Weights of a small self-supervised image encoder: batches of 128, 90422 training examples.
Rows from block 5 of a small self-supervised image encoder, named by matrix and row number. Rows with one number within an expert belong to one neuron, the router's apart. Each number is 128 + 24 x the weight over its row's rms, rounded and kept within 0 to 255. All counts start at 0. Numbers have three digits each. After the name is the row's rms in percent of the matrix's.
Before each expert's rows are labels from the 100 images, of 14976, where the router gives the expert most weight on average: "colour at peak" is the nearest of a few named colours to the mean colour under the peak. Only what is clearly more common there than usual is listed. The data: photos of plants and fungi (iNaturalist).
# router: slot weights (model.blocks.5.mlp.router.weight, 8x384, trained with AdamW), inputs 258-300
# up: expert up (model.blocks.5.mlp.up, 4x192x384), inputs 258-300
# down: expert down (model.blocks.5.mlp.down, 4x384x192, transposed), outputs 258-300

# expert 1
colour at peak: white
router.2 101:098137077096160151124110148165139135150094180124075115143147173146141161126128150146154115113135149089145127100146153117163094161
router.3 084:153124123091151133123146141105107129144093133166117086157132097129157134136127092135188111102154124148128138164125138145094144155
up.0 085:118099142151113108098126114095144129121171121153150126141129105094132124160138142113155121151164132140089153132094159119121136086
down.0 090:122147137108143107127135174155101082155063150118087147102168110118126125108128135137101080108093151147121144136094146161075145161
up.1 089:098137119156094099122111119138152122153183106106137115122132151151113069172140150112101139105124083120118145104115116120153141148
down.1 087:100163147152152079138103150129095153115115146082143144128121101107150149162142134106137107127117173151113145119151187110107119104
up.2 102:119102099113164120150130120132109115150121101128134137139113133114145083120100127161117118112123110175090089174105186126117120160
down.2 101:133161160088152121077108103139074104176137122154103129152112137112127109131158088114177104103133155108105102107118127163073109126
up.3 088:110132191156113121145073104136088133108180150093109139152108130107127119135104134122114107112127130112151112155112103128179100139
down.3 099:144165155122151124158112121090089120126116122158115129102152092147166104143123142159123147154100143146169176119133139148138100133
up.4 115:145109121115167151121105110121162139163087139153102134126140145129123116187124144107119117145148118137144098135145122094140103116
down.4 108:118114168156128127135119141138099175150151139156112107135134118110086133069146096159133127102096113083118138120125157116116112146
up.5 095:124142129145163138117118124149150128103110102114105134097127141104161113123125087090139172157157120166157150118107106071145086152
down.5 099:120107177100135129139152139104118133101155108135175133099064167141083170125111108136111161135147146178134077165160105136114103114
up.6 103:137178140152134117071176141117180095134122125142147170111108117125139112158127117113135145136079132070144144098136108197151085121
down.6 106:134117092142147142158143141146125131138124166140113116155098163136114151115116155152116163136101142128067101163151128153122161128
up.7 077:146105143122117094145158104141138118124153121165152151123107161106085110097172148099149106160079127138087153205140181109173124110
down.7 086:088095110117098123146138115171129102157080139115107151140126081126132106123155092085095110160114129120117115098097141110132168138
up.8 098:102151124131160111101133154100120076146135149156152171135105121174155132138143136126108108166132100150170133125102149128121170093
down.8 102:152135114122158124084093117061133085127150120107134128121106130149107143114159095123135157073152141140142136144067103156150104073
up.9 089:094163147156117130119190119157131111107147130095145117131152152138152171178140112139114138112148148099158117137106142098106117117
down.9 095:151159110169125147149105133129124142131144108126138140097124161160127124156089108137182082101101133141147130118144122108135170175
up.10 097:127127176099125125124119118155103144133109126131136113160077174135123125174098118154118116066116131132100109100161102122123127123
down.10 104:146142095157128107185134126113117114103099106131129145126115123129113161136080158117106158131114148123122139125111091120155148129
up.11 105:115142140174115121114142117166122122095122121155188174110128144106113169153108150128092089157122155121126099092138127091118121112
down.11 105:101117109134172084105195134120112179164140119135104136185080149108109126171100095127104132149105140119136114137128115108155132109
up.12 102:109062101154132104150127106104109159119105106128151136135073140100177122144105108113106121133150134141128086102101131142131101139
down.12 100:117114103178144152122175165108114134113140132135136179171100168109142143120162116130120129129141146122113140116112120100161133125
up.13 115:113179115118108126131150108096118123153099136131146094100124140114124134148065066105136121120151120088129143168163133156148131110
down.13 114:124148104183154081170110097161116145133167125153129108146169150161124118134100160129106157136096149103111118103096129125111158132
up.14 104:060118117147152105133134140092136163028114144126111127139159170116104135138104168104132111146119107119111130121147150140111157168
down.14 102:120142180177093150158134149095167122161147109127167087123148128112125135135158161092161152082103149168178152151124155115150132133
up.15 096:105144113140135112147115086151120130123128119139136157142152132096127125153138120098130136166121136080171143141101187116132108114
down.15 095:140091157134106155122145087149130146099115147120115119105134153140131109162144134130125145107129087130148125176128118142135122105
up.16 089:113143132128115089134130103138084091160104072126095109104112102189133102180100133094073100134111112143120136147102130145109144123
down.16 086:113087112091123120069136124161108114094144116163082129097141116136149122144065098129118100183136109148089092153176141108090122148
up.17 098:131148124107138138139124103123138123187188159188170182152160120164134133141133132135093107143133165156140103130169145097127101118
down.17 099:104150114126117139125126155135122179127121122116135113169122143097155105098161137148125101080120154093159092150117138152118125106
up.18 096:138072129155082105114135120129166120136082102139066122155114157136145087147143163131163132145084143101128071181112089138088124123
down.18 098:127108171125115108106140133106123145156164155119193122117093100143154155099123111097145126105124192112111114127130126080124113137
up.19 107:132135109103102128132090103140097141124159142123109140114120122118137124164135131129095153124119129097136159109151141130106117176
down.19 106:129130134152133165128166128133113102139115191109146110086153120144157159135116135161152108168152127126132122149145129134121142144
up.20 118:130150152171144104129183114152124082153149141151159133131156153127154135113125103148125138143118167129142130130144114157146161100
down.20 110:122143108120145120086157154136101113135107087129148109136128139148127102118128146159096135111079144110100139122140135136137090133
up.21 107:134166120165103125163121113100141128142148131136115113119137125154119139126159108159122143157089160145120125136139123124126139096
down.21 102:122091139141184123109120099185107133136088118095149156075094146191145177128133154141120118139147131096126103102096088101061139082
up.22 102:066124104145119152155125130142128123118147137126141132159104120148161115137144119115139133131109118126134121140117164092099145124
down.22 102:108132147105072106150101117097161153113146126148149143140151136138110108133114141142159159145113135128091091160140134149087124165
up.23 093:150110104135132090127163093105141128124160111125172123127123123114126159100105153123129129121144164085122152132113108076136142158
down.23 095:117095117143173121130099175130145061088131139137120108123147123118107140090161094117172137071077109151083129137182159114167146146
up.24 097:068100111120120123110137106098154115115112165140137122102113108132100168131125129141099153112127112147152108128131105145159150142
down.24 092:137153108092106149099163088140146123113104116102118144173170114127101126117098093129130154119128132104147149162126125130119079130
up.25 102:113140124124137136143127184123127113105113121172110128117106137091176097122127106111135118097136136117095176065125150133124124106
down.25 100:139147103091102130138125133118149113121100150092105121145126132130116098077185124175134100138131182135110137112133112078099112096
up.26 081:102103104154171089121150132160112154101148103152149103122138089148114121111148160158083143109110095160115107125084134132143142144
down.26 091:137142152120137105162108149187099133122135116142147094136156097109149115098090148111097104102141102136126125107110127127151114133
up.27 091:095128130127065148080081144086101095113139116106144166103120144142127141164114109123124162138179108150141128135119126134170117110
down.27 095:128095131101158145132115108128128133136128165154119143088105153130150179141092122134118124119139122153114123131151155134131130120
up.28 105:100071115159130140088103101105184145087099150151136134126134162151112136103130123178145129119106103121157177083150130140140180161
down.28 098:137079100153131149138128136123120144148143120138099152133107123098113139138152098115168134104126107117097145159127116172152127113
up.29 106:143101082129174155130115150130142172125163135089097119088094127146131156094150097148097084146174121106129121158097125102119104157
down.29 094:147096142140132147113161124135099122144131112123131087155121119119123119100149090116156138123134119109127139136102113131136075129
up.30 098:113106107149129112157138133124127166117125113144119101134108151115121132090162126124152118163108145077111105151086137139131113107
down.30 100:157113153116137163184144141157165108119174129131145153151126171120113126144096137098133161121077125119096126129113118105097130160
up.31 120:118146112116107094125139095143124117145126130153120131112155171111126147150099142087153124130111180113144153104133117167131104158
down.31 117:129177141102131125145136113117078103187145110140131100094107149171127147188112097134133126116134161125124112129116115120156171130
up.32 085:102167161138134157111085105159117109143117129117133133139120105144102091120123126118109100113106095139096118097151130151157125117
down.32 093:129107131154126155120121131124129115143096155149085150099145099138155178113084178121119164143140111122079139158157153121151149124
up.33 108:104159181085141102144146149108158173147100144121130141119124155105117114109156186111123119121107119123128120145166150102183084143
down.33 102:115107136127163078129110091131079110112148106138126136122132143158159111102113134126125142087138091082122141139069161111126142113
up.34 080:111154118126127100084119091147152075119132113154143135163149144110144123154105124123140079135155151164137136118138133068155123088
down.34 087:143108118115143132139161144138158119146108202089113110163127100125143117122109107140087190132096159139197116125152099126153109149
up.35 104:120048093072120129139160146108144159137091141111148112153123152142118143141119125147121113143141096135134107105137128087116135142
down.35 103:114137093160144112115080118136144125138112108127127086171091115130126135091148142117130145192156149146127139112165133133135167123
up.36 101:168153108157090078130152093139114148122159123133139130132158085151114140163088113135123122142169124102115104135153129119119129097
down.36 097:177121139152109162126135124125114130147101160121108122131124151131131140118127096108128140118134167109158154101101106147152153100
up.37 096:122126115099123128112113152100141096162124138098090106136105107138092120088132118123167159146114137127160109136117135160181140130
down.37 096:134104129138134083129155119116131147147074128111149104142168118106136135113123143130124166141131123144117082110104107080117144106
up.38 133:113108096113150104105084132079111142140132136110101151116152151142097133140151085089145112148130167159141176146120159145128079104
down.38 135:091150133102152151129134143105120130157132107145144139095153140137108104135136136106128137142141160111136138111156108115100106120
up.39 115:132157121113115167141102134195144131140150147116167116131137140069096171135114112147125084141144148121144159159165119145123127134
down.39 114:118186141137160117121128126132121152195122094123121128158145108176127089151146104132165107137111114116097129142140115148102116122
up.40 091:130145156110099125140116131108098145098131115123142100128129161128132117125135126148144170156119154104117105131121134128182107120
down.40 096:093156121157142117165130119101123082079105143120125132101093138148181142117158149115140136117143127127137136111101129136125126150
up.41 101:089136130134150121129150155088139140127115126112124103112082145165121102122112125108107170148145127147089150105143146158152145161
down.41 097:141131181124113119130104146185116143126137081131144132099113117112114165145136124096140113152101145151112075102128108170130128132
up.42 104:166119128109134118123118151143121118131132137118168127155121094128133130132116127125131140110124120132130123145147121157143145164
down.42 102:157126101126085107119124144126132139126129133131148159103092116135156103102105121119139144112083109067131177067117091122150099138
up.43 102:105101168118125139114122107118152151136111129091105145128108123129111080131102158121090144102139080124116198096140134120094141117
down.43 097:162141162111114144174125107161114116140121124091092076148122116148148201101149111099153146149147135171127140132115142084171102154

# expert 3
colour at peak: brown; black
router.6 105:077096124069131142132086130128117094112123134118127122104138140156144099132153099096173126151113134153163107134143140119124107139
router.7 108:134150129113138158087089129157143162150130133126131112130137174072129117125164093124151082077125137134143094100104124133129106136
up.0 102:094088113137168155148147163133159129169101112132096144125136119123111150145116134163134128136139117135117077118106126120131145134
down.0 102:152149149112176116119169181165136116136112145125110140165123148108113142099123118142118136137134171159115155175057119095157110153
up.1 110:125111153132109112128099161123124140088116116134101103125171097141114120116126123088151139135140086135097103114121118104124120184
down.1 104:135157103128145119142144106106143103130106131111135123175100108140144189153078133093126125085174116126119109185115091119100128130
up.2 098:130058136135146114135129120138141100129124198120120139112118109161166181122118137113112162137098124141142128177116120114170116089
down.2 098:118107151119146116131114158137153178121118134148135099084119150107153139110188149133131161148128092121126113128119162097153152155
up.3 088:126116110121134125118159122103150121097133140110119148132104118125127079122179152157140106156153158150167144118085103148131113129
down.3 084:104133143128130167111169175138147160144106100088099132107158131119118122133139129120110112119094165147185131157158089125109099125
up.4 104:129103135113093107143089088100112184117107151168151132128121132140113098161125112145140105099118126133141138133103122123129144164
down.4 102:151157099132114170086161057134112070139139136170132099152112142121143133132136140177128152070163137105130135095115118141124099133
up.5 091:102106096129132073145106123134131107107115136115144121158171147131091138114100095147122098132132174122121142150116060103101134102
down.5 096:084095148157099111154105136172168158160138129115106140148160135139121129103143144121115123109137086095168119146124080086097126127
up.6 094:114164075113152101119100149111135165143144092140136146114138139137093113140134125139114140137147125140130074132081147114151138129
down.6 107:135145129130171133137120147108146172141134146165177089123130114133148119134095133156158159150138141099095126151158094135118161137
up.7 101:165103136148158180134144122123145173098120143114099123172153144120124139117123142102125130138162101138113167153096108153105140119
down.7 096:119163093125136130170140135133110115123188143070137126124123117152156135137099162170123120162123123128098131130137135150166127118
up.8 098:147163121128089128110202112086142155122117148154174146108142120126153070161114119155158148111144108121158124135094099094163125108
down.8 100:134132130115123158138149139146164111101115176163168181111164077154142073124145124171124119161157133141115167145092140134113092123
up.9 112:102154115131150121145121122132132114107126101091135118130106133118161132092112130084138119157112129098126103127106086107100152141
down.9 105:121158155137123136181116086091112177143101143151128116171129166131094146112128120122108096132150102093126160126085118155112122174
up.10 111:132137137131115139140127127110120119083107143142121121099106102136123118114191121123141122137113165091154133180102111161139069130
down.10 108:136148126126120120109141113108145158104128091106117119146121111156179135082086113141109130120135097100136142143099107115155118129
up.11 114:140126090103111142121191202125136160151124121125127153136161139118099156129151177156131115146143112136114134140129117157121152169
down.11 108:108160140166122111112097128161139118128157126132151146146133126130124130114100093116135134127134127145176121135144117142108078126
up.12 109:099109145135109125134096111125096158115109131164122102161102113106138061085118142122166137112209146095130099111132107102124125134
down.12 107:130103129119148134127155150076134111120135130147128114107134140147125128116139160139109121131111112084130130151142112118141110137
up.13 101:107152171077113132142167167117121148079133117131144131117178159151102160133139109124128153110113144116144169169134091131120080138
down.13 101:131147157140126141139122140105122115147112086162146171145111126123084101115112153113108095148114149130146116087175113116120111139
up.14 109:088107130117138107129139125172152111181122113090108183160086140119069152124108125112153192142180184121129167117098178097143106123
down.14 108:149110127109107131108152162120138185153183108107109094138148147135164118124141141151172154150087099111138085131101143140156110135
up.15 083:118135118092120138167126099130134130133089104142148098139171121174133140095078115125136141154119132151153139161106098138086157144
down.15 090:120131142140113130184116150146143167117112145124118096081110154147114124101123111136137116161119165129059139105128144136175182119
up.16 104:121147179131157164129132149163121090151120116096128114073116150146123153152106130132077114110118167134151112103156140123117115113
down.16 098:104130151124128147115090166098107107117128162112118140109107115113164125116155112119163101136094139131136134149126121105140129095
up.17 086:132097146103162132151100132092129107088099073102123106123150110125123126132143154109104149110094117139132119136148157090187133143
down.17 096:166144165108139109139149130126188106164137150122135180113148098127143175112140138093098149145078122151114153154156092081172170158
up.18 115:141136114109088157166136117123110107143109120098120111086161135118081090127098119117157141104145117112076098128156108090157142150
down.18 109:152103097132112135163111117128115144121147117157122107160130172099121136125159141141150146081116128131157100151127146101146169113
up.19 113:131149186153114148147093096113124172141102132138125122106145094128090140120144156123114146084138149137104121117100075164136114114
down.19 109:141176141091156106124126167144146147108155148110125127134158137134126160143086137115109152099128095111071137120083065114106096120
up.20 102:111124131110178111118101109122154168107108067148145121124116106118149131099118114143121137131103099105111132082083153129122141099
down.20 099:105172140115090143143124143159173141102153152104107133155138161113131144119110106121120112147105112109135144126152096113151075143
up.21 105:118107141077147149123117119090162137141136131133159124124098145153120146087115123132127148131140113159086121116126155204121112138
down.21 102:135072133163114126133135129125136183155139149103110083114099109115148131109118136127109171088094132100139112153116125062117180115
up.22 123:144154154070112152115109111106105159130119131080141133095105127126147168135089096083157122117115193129168124163163134145159140132
down.22 113:121119112123101120133134135170107123118107127143112072137130145180128133114102137081132148197126171116141104184175123153124114135
up.23 100:125109115132138131135147102164156126175119117083144120126152144141141145146123173141130098132135143110103116121127143124103107111
down.23 099:155093090131123164105108101132097111103117112139153119140114092100148095134140113153139133121162157156099145167079130166137136199
up.24 102:137143172155108090132101140110142151169130120158132135166107130108137105103110111107091151128115120129160135134119155168193139116
down.24 093:109132118163135092128111089135105145104132112135152114111102142110073150128139130124114160127147144097081132138140123112119169140
up.25 109:148097126135147148130116133097132114126109121150172156154143111126124117143078153117073129105145160097137114119103144101159105138
down.25 105:116146136160131129118153139099147108122084136129156126123112136117125128094118138146120096114088167113107104152126133172132123103
up.26 087:110125140120135094088128114104149107083119119172156142115125132085133170118178070139121152111136151097095138114142086138090140106
down.26 089:077080149137130141132174117103131142133100131129112147156162095127145180147115140139153144138136133143113154087121125137171122099
up.27 084:144126149083141104136159115121138120124134123107113150129151112140135166155104147151144106137095139131138135144089092126125126173
down.27 090:156086108142099133115106152125148132146152156110124088090177109105149110096157123170111114070139111137085148104126136152151135116
up.28 105:129113135127138128126163143175168172118156148095147111136135151141166094134091145111193135079144169137130113088125109121153111128
down.28 105:151169148095144104128141104127130123128149133143146128114120101082102178136146148144178148147131088117133126146091133122120106134
up.29 080:141177142113119098143106135152132099109131085134161146121139113127140122139089144140114097168145166168078188116136101157096145123
down.29 091:144112100108140103115106149160107121168109123142153165151165114126122142149132149110150076185138115128164135130091108132168116165
up.30 110:109116102153141147133126099142135177114131143153106104126146092103105075107094136124150141139125134146158146143132080132167107123
down.30 100:146163128126129150096121154108147125077150137176107110138150134113101135118167122152127133147121173096149129110106126079173109148
up.31 091:126099144124138133187155127166148143137138167147141148118105141138153120145100155127125149164155103161134093169157133161091141110
down.31 093:126122146097156135098092105179131101133141103133127116129111178151163087145101100157112129156133086099105127119130133165125138150
up.32 078:104117143146082117106109128145104095146163110161117104127139124135157137102141110167106102139089147136128125154143124157121122125
down.32 087:102098113115110110153131151094092121163133172129156093131130149144139172122143133146095088123134137141142127137140113118146122130
up.33 102:123172127166119137112134124125146122107144099133144128121164152153124114133106115168126151134154090132129120131133128136117130151
down.33 101:117060104150113134179136150126131097099134128142147119160108106079160143130127133159106115120099118096121101154146119141130096115
up.34 091:091162097153122126107125127161112153130155116137131120160160127135063086144135127154110189113195124113184151173125089142134147131
down.34 088:153107139106116133098093099139134105168111120080157177121142112129090149174161090108158102157161148105155091077141119122105121144
up.35 107:118148093126130119132137177129109132131152098106132143147132176169165159141162104157161114124141081151121112159121176116105120094
down.35 103:124163130137134132133118130130063128118109093101123080146132160131144106142102136132126118165142138115128121119142121137125120125
up.36 090:114134106107085139106157131112134136112150139148143126157133132098103123156106134106157146155141133090177099140099126124117113125
down.36 099:128094149156123128100165113122174083110114124152104135133081141152126136154150118158153121159113154128141135097114105162151138154
up.37 115:140135183128091136125118168109136131186132158141145150105165119076130074125120136130140158099131139093133134118161133120198156138
down.37 108:133197115149120125117192138106116116116125175145095136135158150095066142103151138076118128107132171126098098143152169146145140112
up.38 095:181122148158149133108152105100125111135133158138128140112151119098145114107117120160139143125111129148123136143118108129114157113
down.38 101:099113098133108114111127119148081156099135125120161119128119150112178126153161181147053088143174136131071140151149204132112163165
up.39 099:137174120113095170111171114156151111134100072178127126192116130174135116163133125124156163124115116147165075117127141104106121125
down.39 097:178098141121092121134135105153141096131112124131148156132152104084134111140110098127153133133148161118151097111108122158142112103
up.40 111:156145191133159122136134105127126159165095105155143142166113145140121114163123102130120067126123117138136125119155113102115080096
down.40 112:140130161104142122183161142162127157134108100124111110170151115158098142110164152102124130137102125114141151115095080154140105147
up.41 089:131138122130109174119116105127103143154166131125106119174124113126148086124107163133104187141132140140097131142135131090124110122
down.41 093:097132170109123174119214140121124155123148129125109095102099090100144144149138109160097111173129099108118119131149129164106114136
up.42 109:127134152152152158136149119131122107082127114123128140153110125164102129097099143123147106146119123110108152146172113105122131145
down.42 108:120151116130152144104133099140137170142096143130168106119162127146145111123126162117156128124138140128096172093140138159087092144
up.43 097:140120154155135125120126172117121124085120107119125127151104108131159107069121093184128122124109154141100145108150140135093113092
down.43 095:119109141096133125106109122142108121153140144122107105148193129124142170154118105116127131157140145140135142149080114126154117145

# expert 2
colour at peak: grey
router.4 114:112094118183159131092092126157159173109116128118098127109154149117122096105117117126101115086109097152181093094135096120119139119
router.5 076:100083122146097097130123085106126122144087102155117139111083120124136126122120148192150123162133126132143136114141154147142143111
up.0 104:133120142156122130126113092115119167157147153118106136142094159107147118139115109081150130131134121155080130162099121126111125066
down.0 097:107123133152116158190164120125164128105128093086166130128096124132183142136120154149096135125132113169149101139134123111131146114
up.1 100:120134139123139124144130119090136183081149113105090103120096114123133120142073159157088122135114087126165090114113100114126094102
down.1 095:153078110102126097163124124135164136157108157149173142108131129099143113084154118151120160162167157152120152138079162090156130101
up.2 088:175128172085074088156142091167129132127113123107200119095157138136098119150162110120131148186132087120113155138112155142135154146
down.2 100:132177127108119113127097163137133095092116150107119137160153148139111088132114111112143108104141136097133150165111085093112182146
up.3 100:130142079123125099205151088131165143126149155124153134093133116173114127117128123156105158105139119112111127141108131170101132125
down.3 103:123152139120120163095109179136101149174111125123143155140113127146134147153130162113122153133128100116151136120143136139088123101
up.4 103:144109082112110116103110156144162128129140129147103184130120088112139126092143138116128136163181137134124132085106151135153172120
down.4 099:113099135169133095115178098107086158089118096168174103101152114142132071137098139143108083106125088129122093168117135105156128124
up.5 110:168170116146111151141107175138087130121122130080107141088101132128133161149155160103146133138174085169126118170125124062111165128
down.5 107:171145099093099136147181152111113119120147108092123131129128147133126121157094102116143126153158100093144106177098127105134136140
up.6 089:111119117062148124153163149148139152157168096113125129146091125115132129189119155127119114156140127116107154162175073151109170127
down.6 091:121155133147124125136146141127136132108140141125121142100110158180086140164149118120161184108142113192150133109101117133133102104
up.7 088:133125129117096106117141125142144117146145104103126131178131191169127132126186148112076132142152120156131150154118132176136137143
down.7 098:127138113076107117118100154149135149114150125184131129175093161079172153147125133121120152146115171143152115114138117139137121140
up.8 094:145090085129136121109145151152155129154152105124110164146162123108113134136152122114128163138136139116154087152157146077119142133
down.8 094:105139154128091126145130117155109154104102114144150099157078099130192120117108118129110114125170108156186152137130135078197169134
up.9 100:138164129102118150136150155120165120096157151168159115125108118157114140186109150135149161074142112123158091136115144152140139132
down.9 103:147094129124125168137148142152111141124165167122122144117095176101134115156086156103141147124140117146143160077077140139145128141
up.10 112:156128189141079131141128092184161131177107098139127129134125085097159133080136118080149150115125136115133110139165148137160124122
down.10 108:120187085119139153129154098130117105122193133138139108106110107151112081144125142164133108143144104157182129128129144117156147127
up.11 099:152177110133160119127160125093119119120145098131187113142158081157098076136114134124157142113093150140124136113132113149099148098
down.11 101:101111118120122150131137103154172139157084143130127158139134070088146110115135126143127142113087100127157134123133137126121096150
up.12 095:136083116199139133110157104124143119103153154114128133064105141127136117100146117109113142167093111123103141098126122112157108109
down.12 102:090116172087082085118128145156114114133080142123124116142158144139150102153101140094148161165157124110101151117080111122133126171
up.13 085:068102121098114081157155155102094124133116063152109163109112130164093135133163117124121136131132144154121152178115112135070132158
down.13 100:148134108109112145139137106119121143137143135114139163118119136113127115154081156070130123124087126140150091110089093134146151099
up.14 109:132164132087131085105108158156137075144132115105114110141117118138121187101114128128071128141155154152107078089170139074106097131
down.14 104:108115122167186141164119083175159122149134132158138148077110123133103171150077151133077101099121094155161144153153127171163120126
up.15 098:124140090113194138143141167158129120130106156103082132145100123117164127132152136143081124139112109153102082103140099106146139155
down.15 096:118108175141115110125157145118151089112131096168150125075121131070140147104136143120175115107166101128122180153108170182121125121
up.16 096:129133117124116127123124130109107125114156132127162113113152150109112158121087123151132171142145134098123133147096106068124124089
down.16 099:136109137119132163116135167123155131117089103118065091129129163097114115145154162150094078116103119142125085116169130137085075099
up.17 081:102113110132126095116125126157050107104132146103136131123106110132155161171161100127117095131151121150088121121133139071081174110
down.17 094:121145108100166126130143136069177126114117137099090131146115161110156124138090150125159148109108128094159151082133148136132134119
up.18 100:147140129147141161115118161152128169143149151133150115093101120106154162153154157135104126181127148155129154141169143120165112108
down.18 100:097155152096141150119112147144124157153182131133153144140125106142090113121110098127137121103156113151106150106074142119128196093
up.19 101:142126130114185130074077205157161121103127110122133138118105120182127100111151125116151109162163139127112175124162130109094120120
down.19 096:108119137112093108130112144087157145145133106126107165125168148111148126170133134116178140147102172157104106088117106140149111155
up.20 108:071112124139141157113145179133155146137141136163129161135132142080119129081103156138127145153126090135085113101123103077126145145
down.20 100:141130152130094083169151105124133132124116138109129093167105105125088124129126109127135144167124149095165101098131134143115111148
up.21 108:116107145127144127170113144112115105116157130106093101096107099098109141134097129142094096147134108139118090116153143155128101116
down.21 098:142129149122132099103142107063136210174141137133143113111138111113185127118116072129109119108121101104110125125113159145119112114
up.22 095:154134144123147095153075122130130091109157070135093160125134080127155164157128109077129088113086120138180106145129143108170119148
down.22 103:137133137144109153126112150121123131164133117140142173160136203165135095155135160093134122190126130107119137123113137117115062088
up.23 087:105159128116134153117116101084052082154133117099105123131116122172132138104068132105123127164135132132103114108094096146133125150
down.23 101:104134148111112101191118107136167165130092060141107144142103176105116130149134148110083104094123079130126150127124102145132183164
up.24 093:137135149137153140152122141117117142093134159149108122194106140086123152135128065095141087114122172106138170137117152113140153116
down.24 101:129176159110177137106172142171143163133133122133108121138130131109098136134152132130143112147110154169134144138083105128132106136
up.25 107:121087115148106134149103099094145098114133134090119153158124150114119086165061109149167157113098117112106108141122130141156134142
down.25 106:139143139144115122142146154181108120136136176150157088144110151128153142106149150181124178131098126140116155123108172083120113138
up.26 097:086146080129134129136161123120133150104126152112097145137070151136083174106106104131111100094091115122155146137137100135113145122
down.26 095:139136148166147099132131127149123148118127096149147098128143197141180131120142118152093120103148097126151137087162150122112102186
up.27 087:094131185136101135176102135107095101155158140136110122120112138117121102144135118116110154129134120106158151121112110105131127149
down.27 097:086095095142131141114123146121140142123142097133193154145089168132130161146101134088118148161103117117149128129139145162134125148
up.28 104:143083153148120140094144124115118082118133148167117146107100156112086157139138111120170164098136135137108138115112097137098108092
down.28 106:127142105099136120139140144194103155120099129123113191130127132130113139137142163087134078182119119117103149110139180092158134111
up.29 088:101122064157114123151083144140125162142147089131127125097132185105111140113137114151186110096133101153130136197135147191156136088
down.29 098:106165163133081162136126139156093135120127116123113155128129099141110112110094114188088120160122141160153139124114137149118131170
up.30 106:126110137123106069173185112096167152162126213149077125135138143122122126126139115128124177128082145099158113114102154113125122175
down.30 110:146128150090129177131143149075133134115127124123105128097106122118138134133112126122150119150139180127118154127137090139148120106
up.31 099:115109084122126115142158165126107099128170144107110118129071126120153093097124144124107196125148069159168124115109129119104134143
down.31 105:138150152130125125132121124143139154139165117132112146103123095133083155124104110138098089129143100103103088110118154101173115108
up.32 095:104139107135129136126157130125111165155119156139115122108104181072105117145133131112147147144131153160129134146176111110103117147
down.32 101:145103109143118146136112137118139112124139137164129129176176106118156135154133153122123102120124151115147101126127064151172120135
up.33 102:128153162148149152145142163131136112166124125104131163156140108132183108150158124164133151142172111148144122135148144098099128135
down.33 103:127132109128129137117137115116140125141158132121128120136107126130114172104104148113120113167120185125085158112142132134105140131
up.34 107:089131107122137128119132128113152148094143126111181138138125144122154139131111123108103116146121147126113135121121160126146120141
down.34 108:151125118163160135134164108101154100115133106182125175084114141162152116169105125079175113130117142129124138115150141145156121127
up.35 110:104140105175122115105138107164115131152123172064100097144090195116089179128125134135098108094133114120124189180167170111153112124
down.35 104:119140133110123137114123085067102120159156115160166128082124134160124102160069116167130097140137099086088164084168138133145120141
up.36 104:125171137099150120133109082138100151087138129093175132139131107139114153117142142083115146132133111153109107163161138150123139137
down.36 100:134119125138110197161164097110145123170126152108110115109122126110111107091115114145155109108131106096118141129149163111119138136
up.37 097:123133091140098105085114151102114112178144093141104122101117111164147105116088104133146136118157143144202159134139148084106116129
down.37 095:125105121116144150173081119098115165127152153143135135164112110156138111136118145144145114166122109126136117133074108182140119113
up.38 110:127133110145128069078098142160102131145104122135165102111126107105124124141174140118135097168109140172105123116116137146129114189
down.38 098:127115103101119162145136091126138137069126110153091101134114113133181152105130140122148137081068148143114137128152170116123144122
up.39 108:134126150081153124136173160116097135166146178098089137134131114150115124150120149116132110160117134154156120175150120113144126197
down.39 106:152143097130133138125169152129097126114150166157139154063159149140121132152150112147150125114140150132131110108136103133142146129
up.40 089:142114150156074159148126071155152129147175171135171153092121175130111135153189111153131129092133167144102149139107127115073132099
down.40 090:089108103119188124149139154157126114119124155118109127143146100136108121098132137131101127133108091134159104132102119126167116084
up.41 091:139102155112139188165154121152123167101140147102167150122150150106052144128130125132130115170157123108113125110158120119157145135
down.41 094:098124120103114124110151094104050117124144152135146169168155123165131133138179171124137112151167121123142110101103124108140166151
up.42 112:163128146147124116159143101128173100134143134118112117151111113172148177149082158101133120091110140148086113149089116088076097124
down.42 104:123142174126170112124145129159148155103085130111165143148115131107096127089044093168113111163136184120152120130108148130141116107
up.43 103:149133143159085136127146147131131133120117130117111109162099122156147144094171133103132128101122110109107142076048076132168153162
down.43 103:094121104149118129151172107138134102113169135082157190077094109127104095077136122122124106146142141111119165138081100121125146147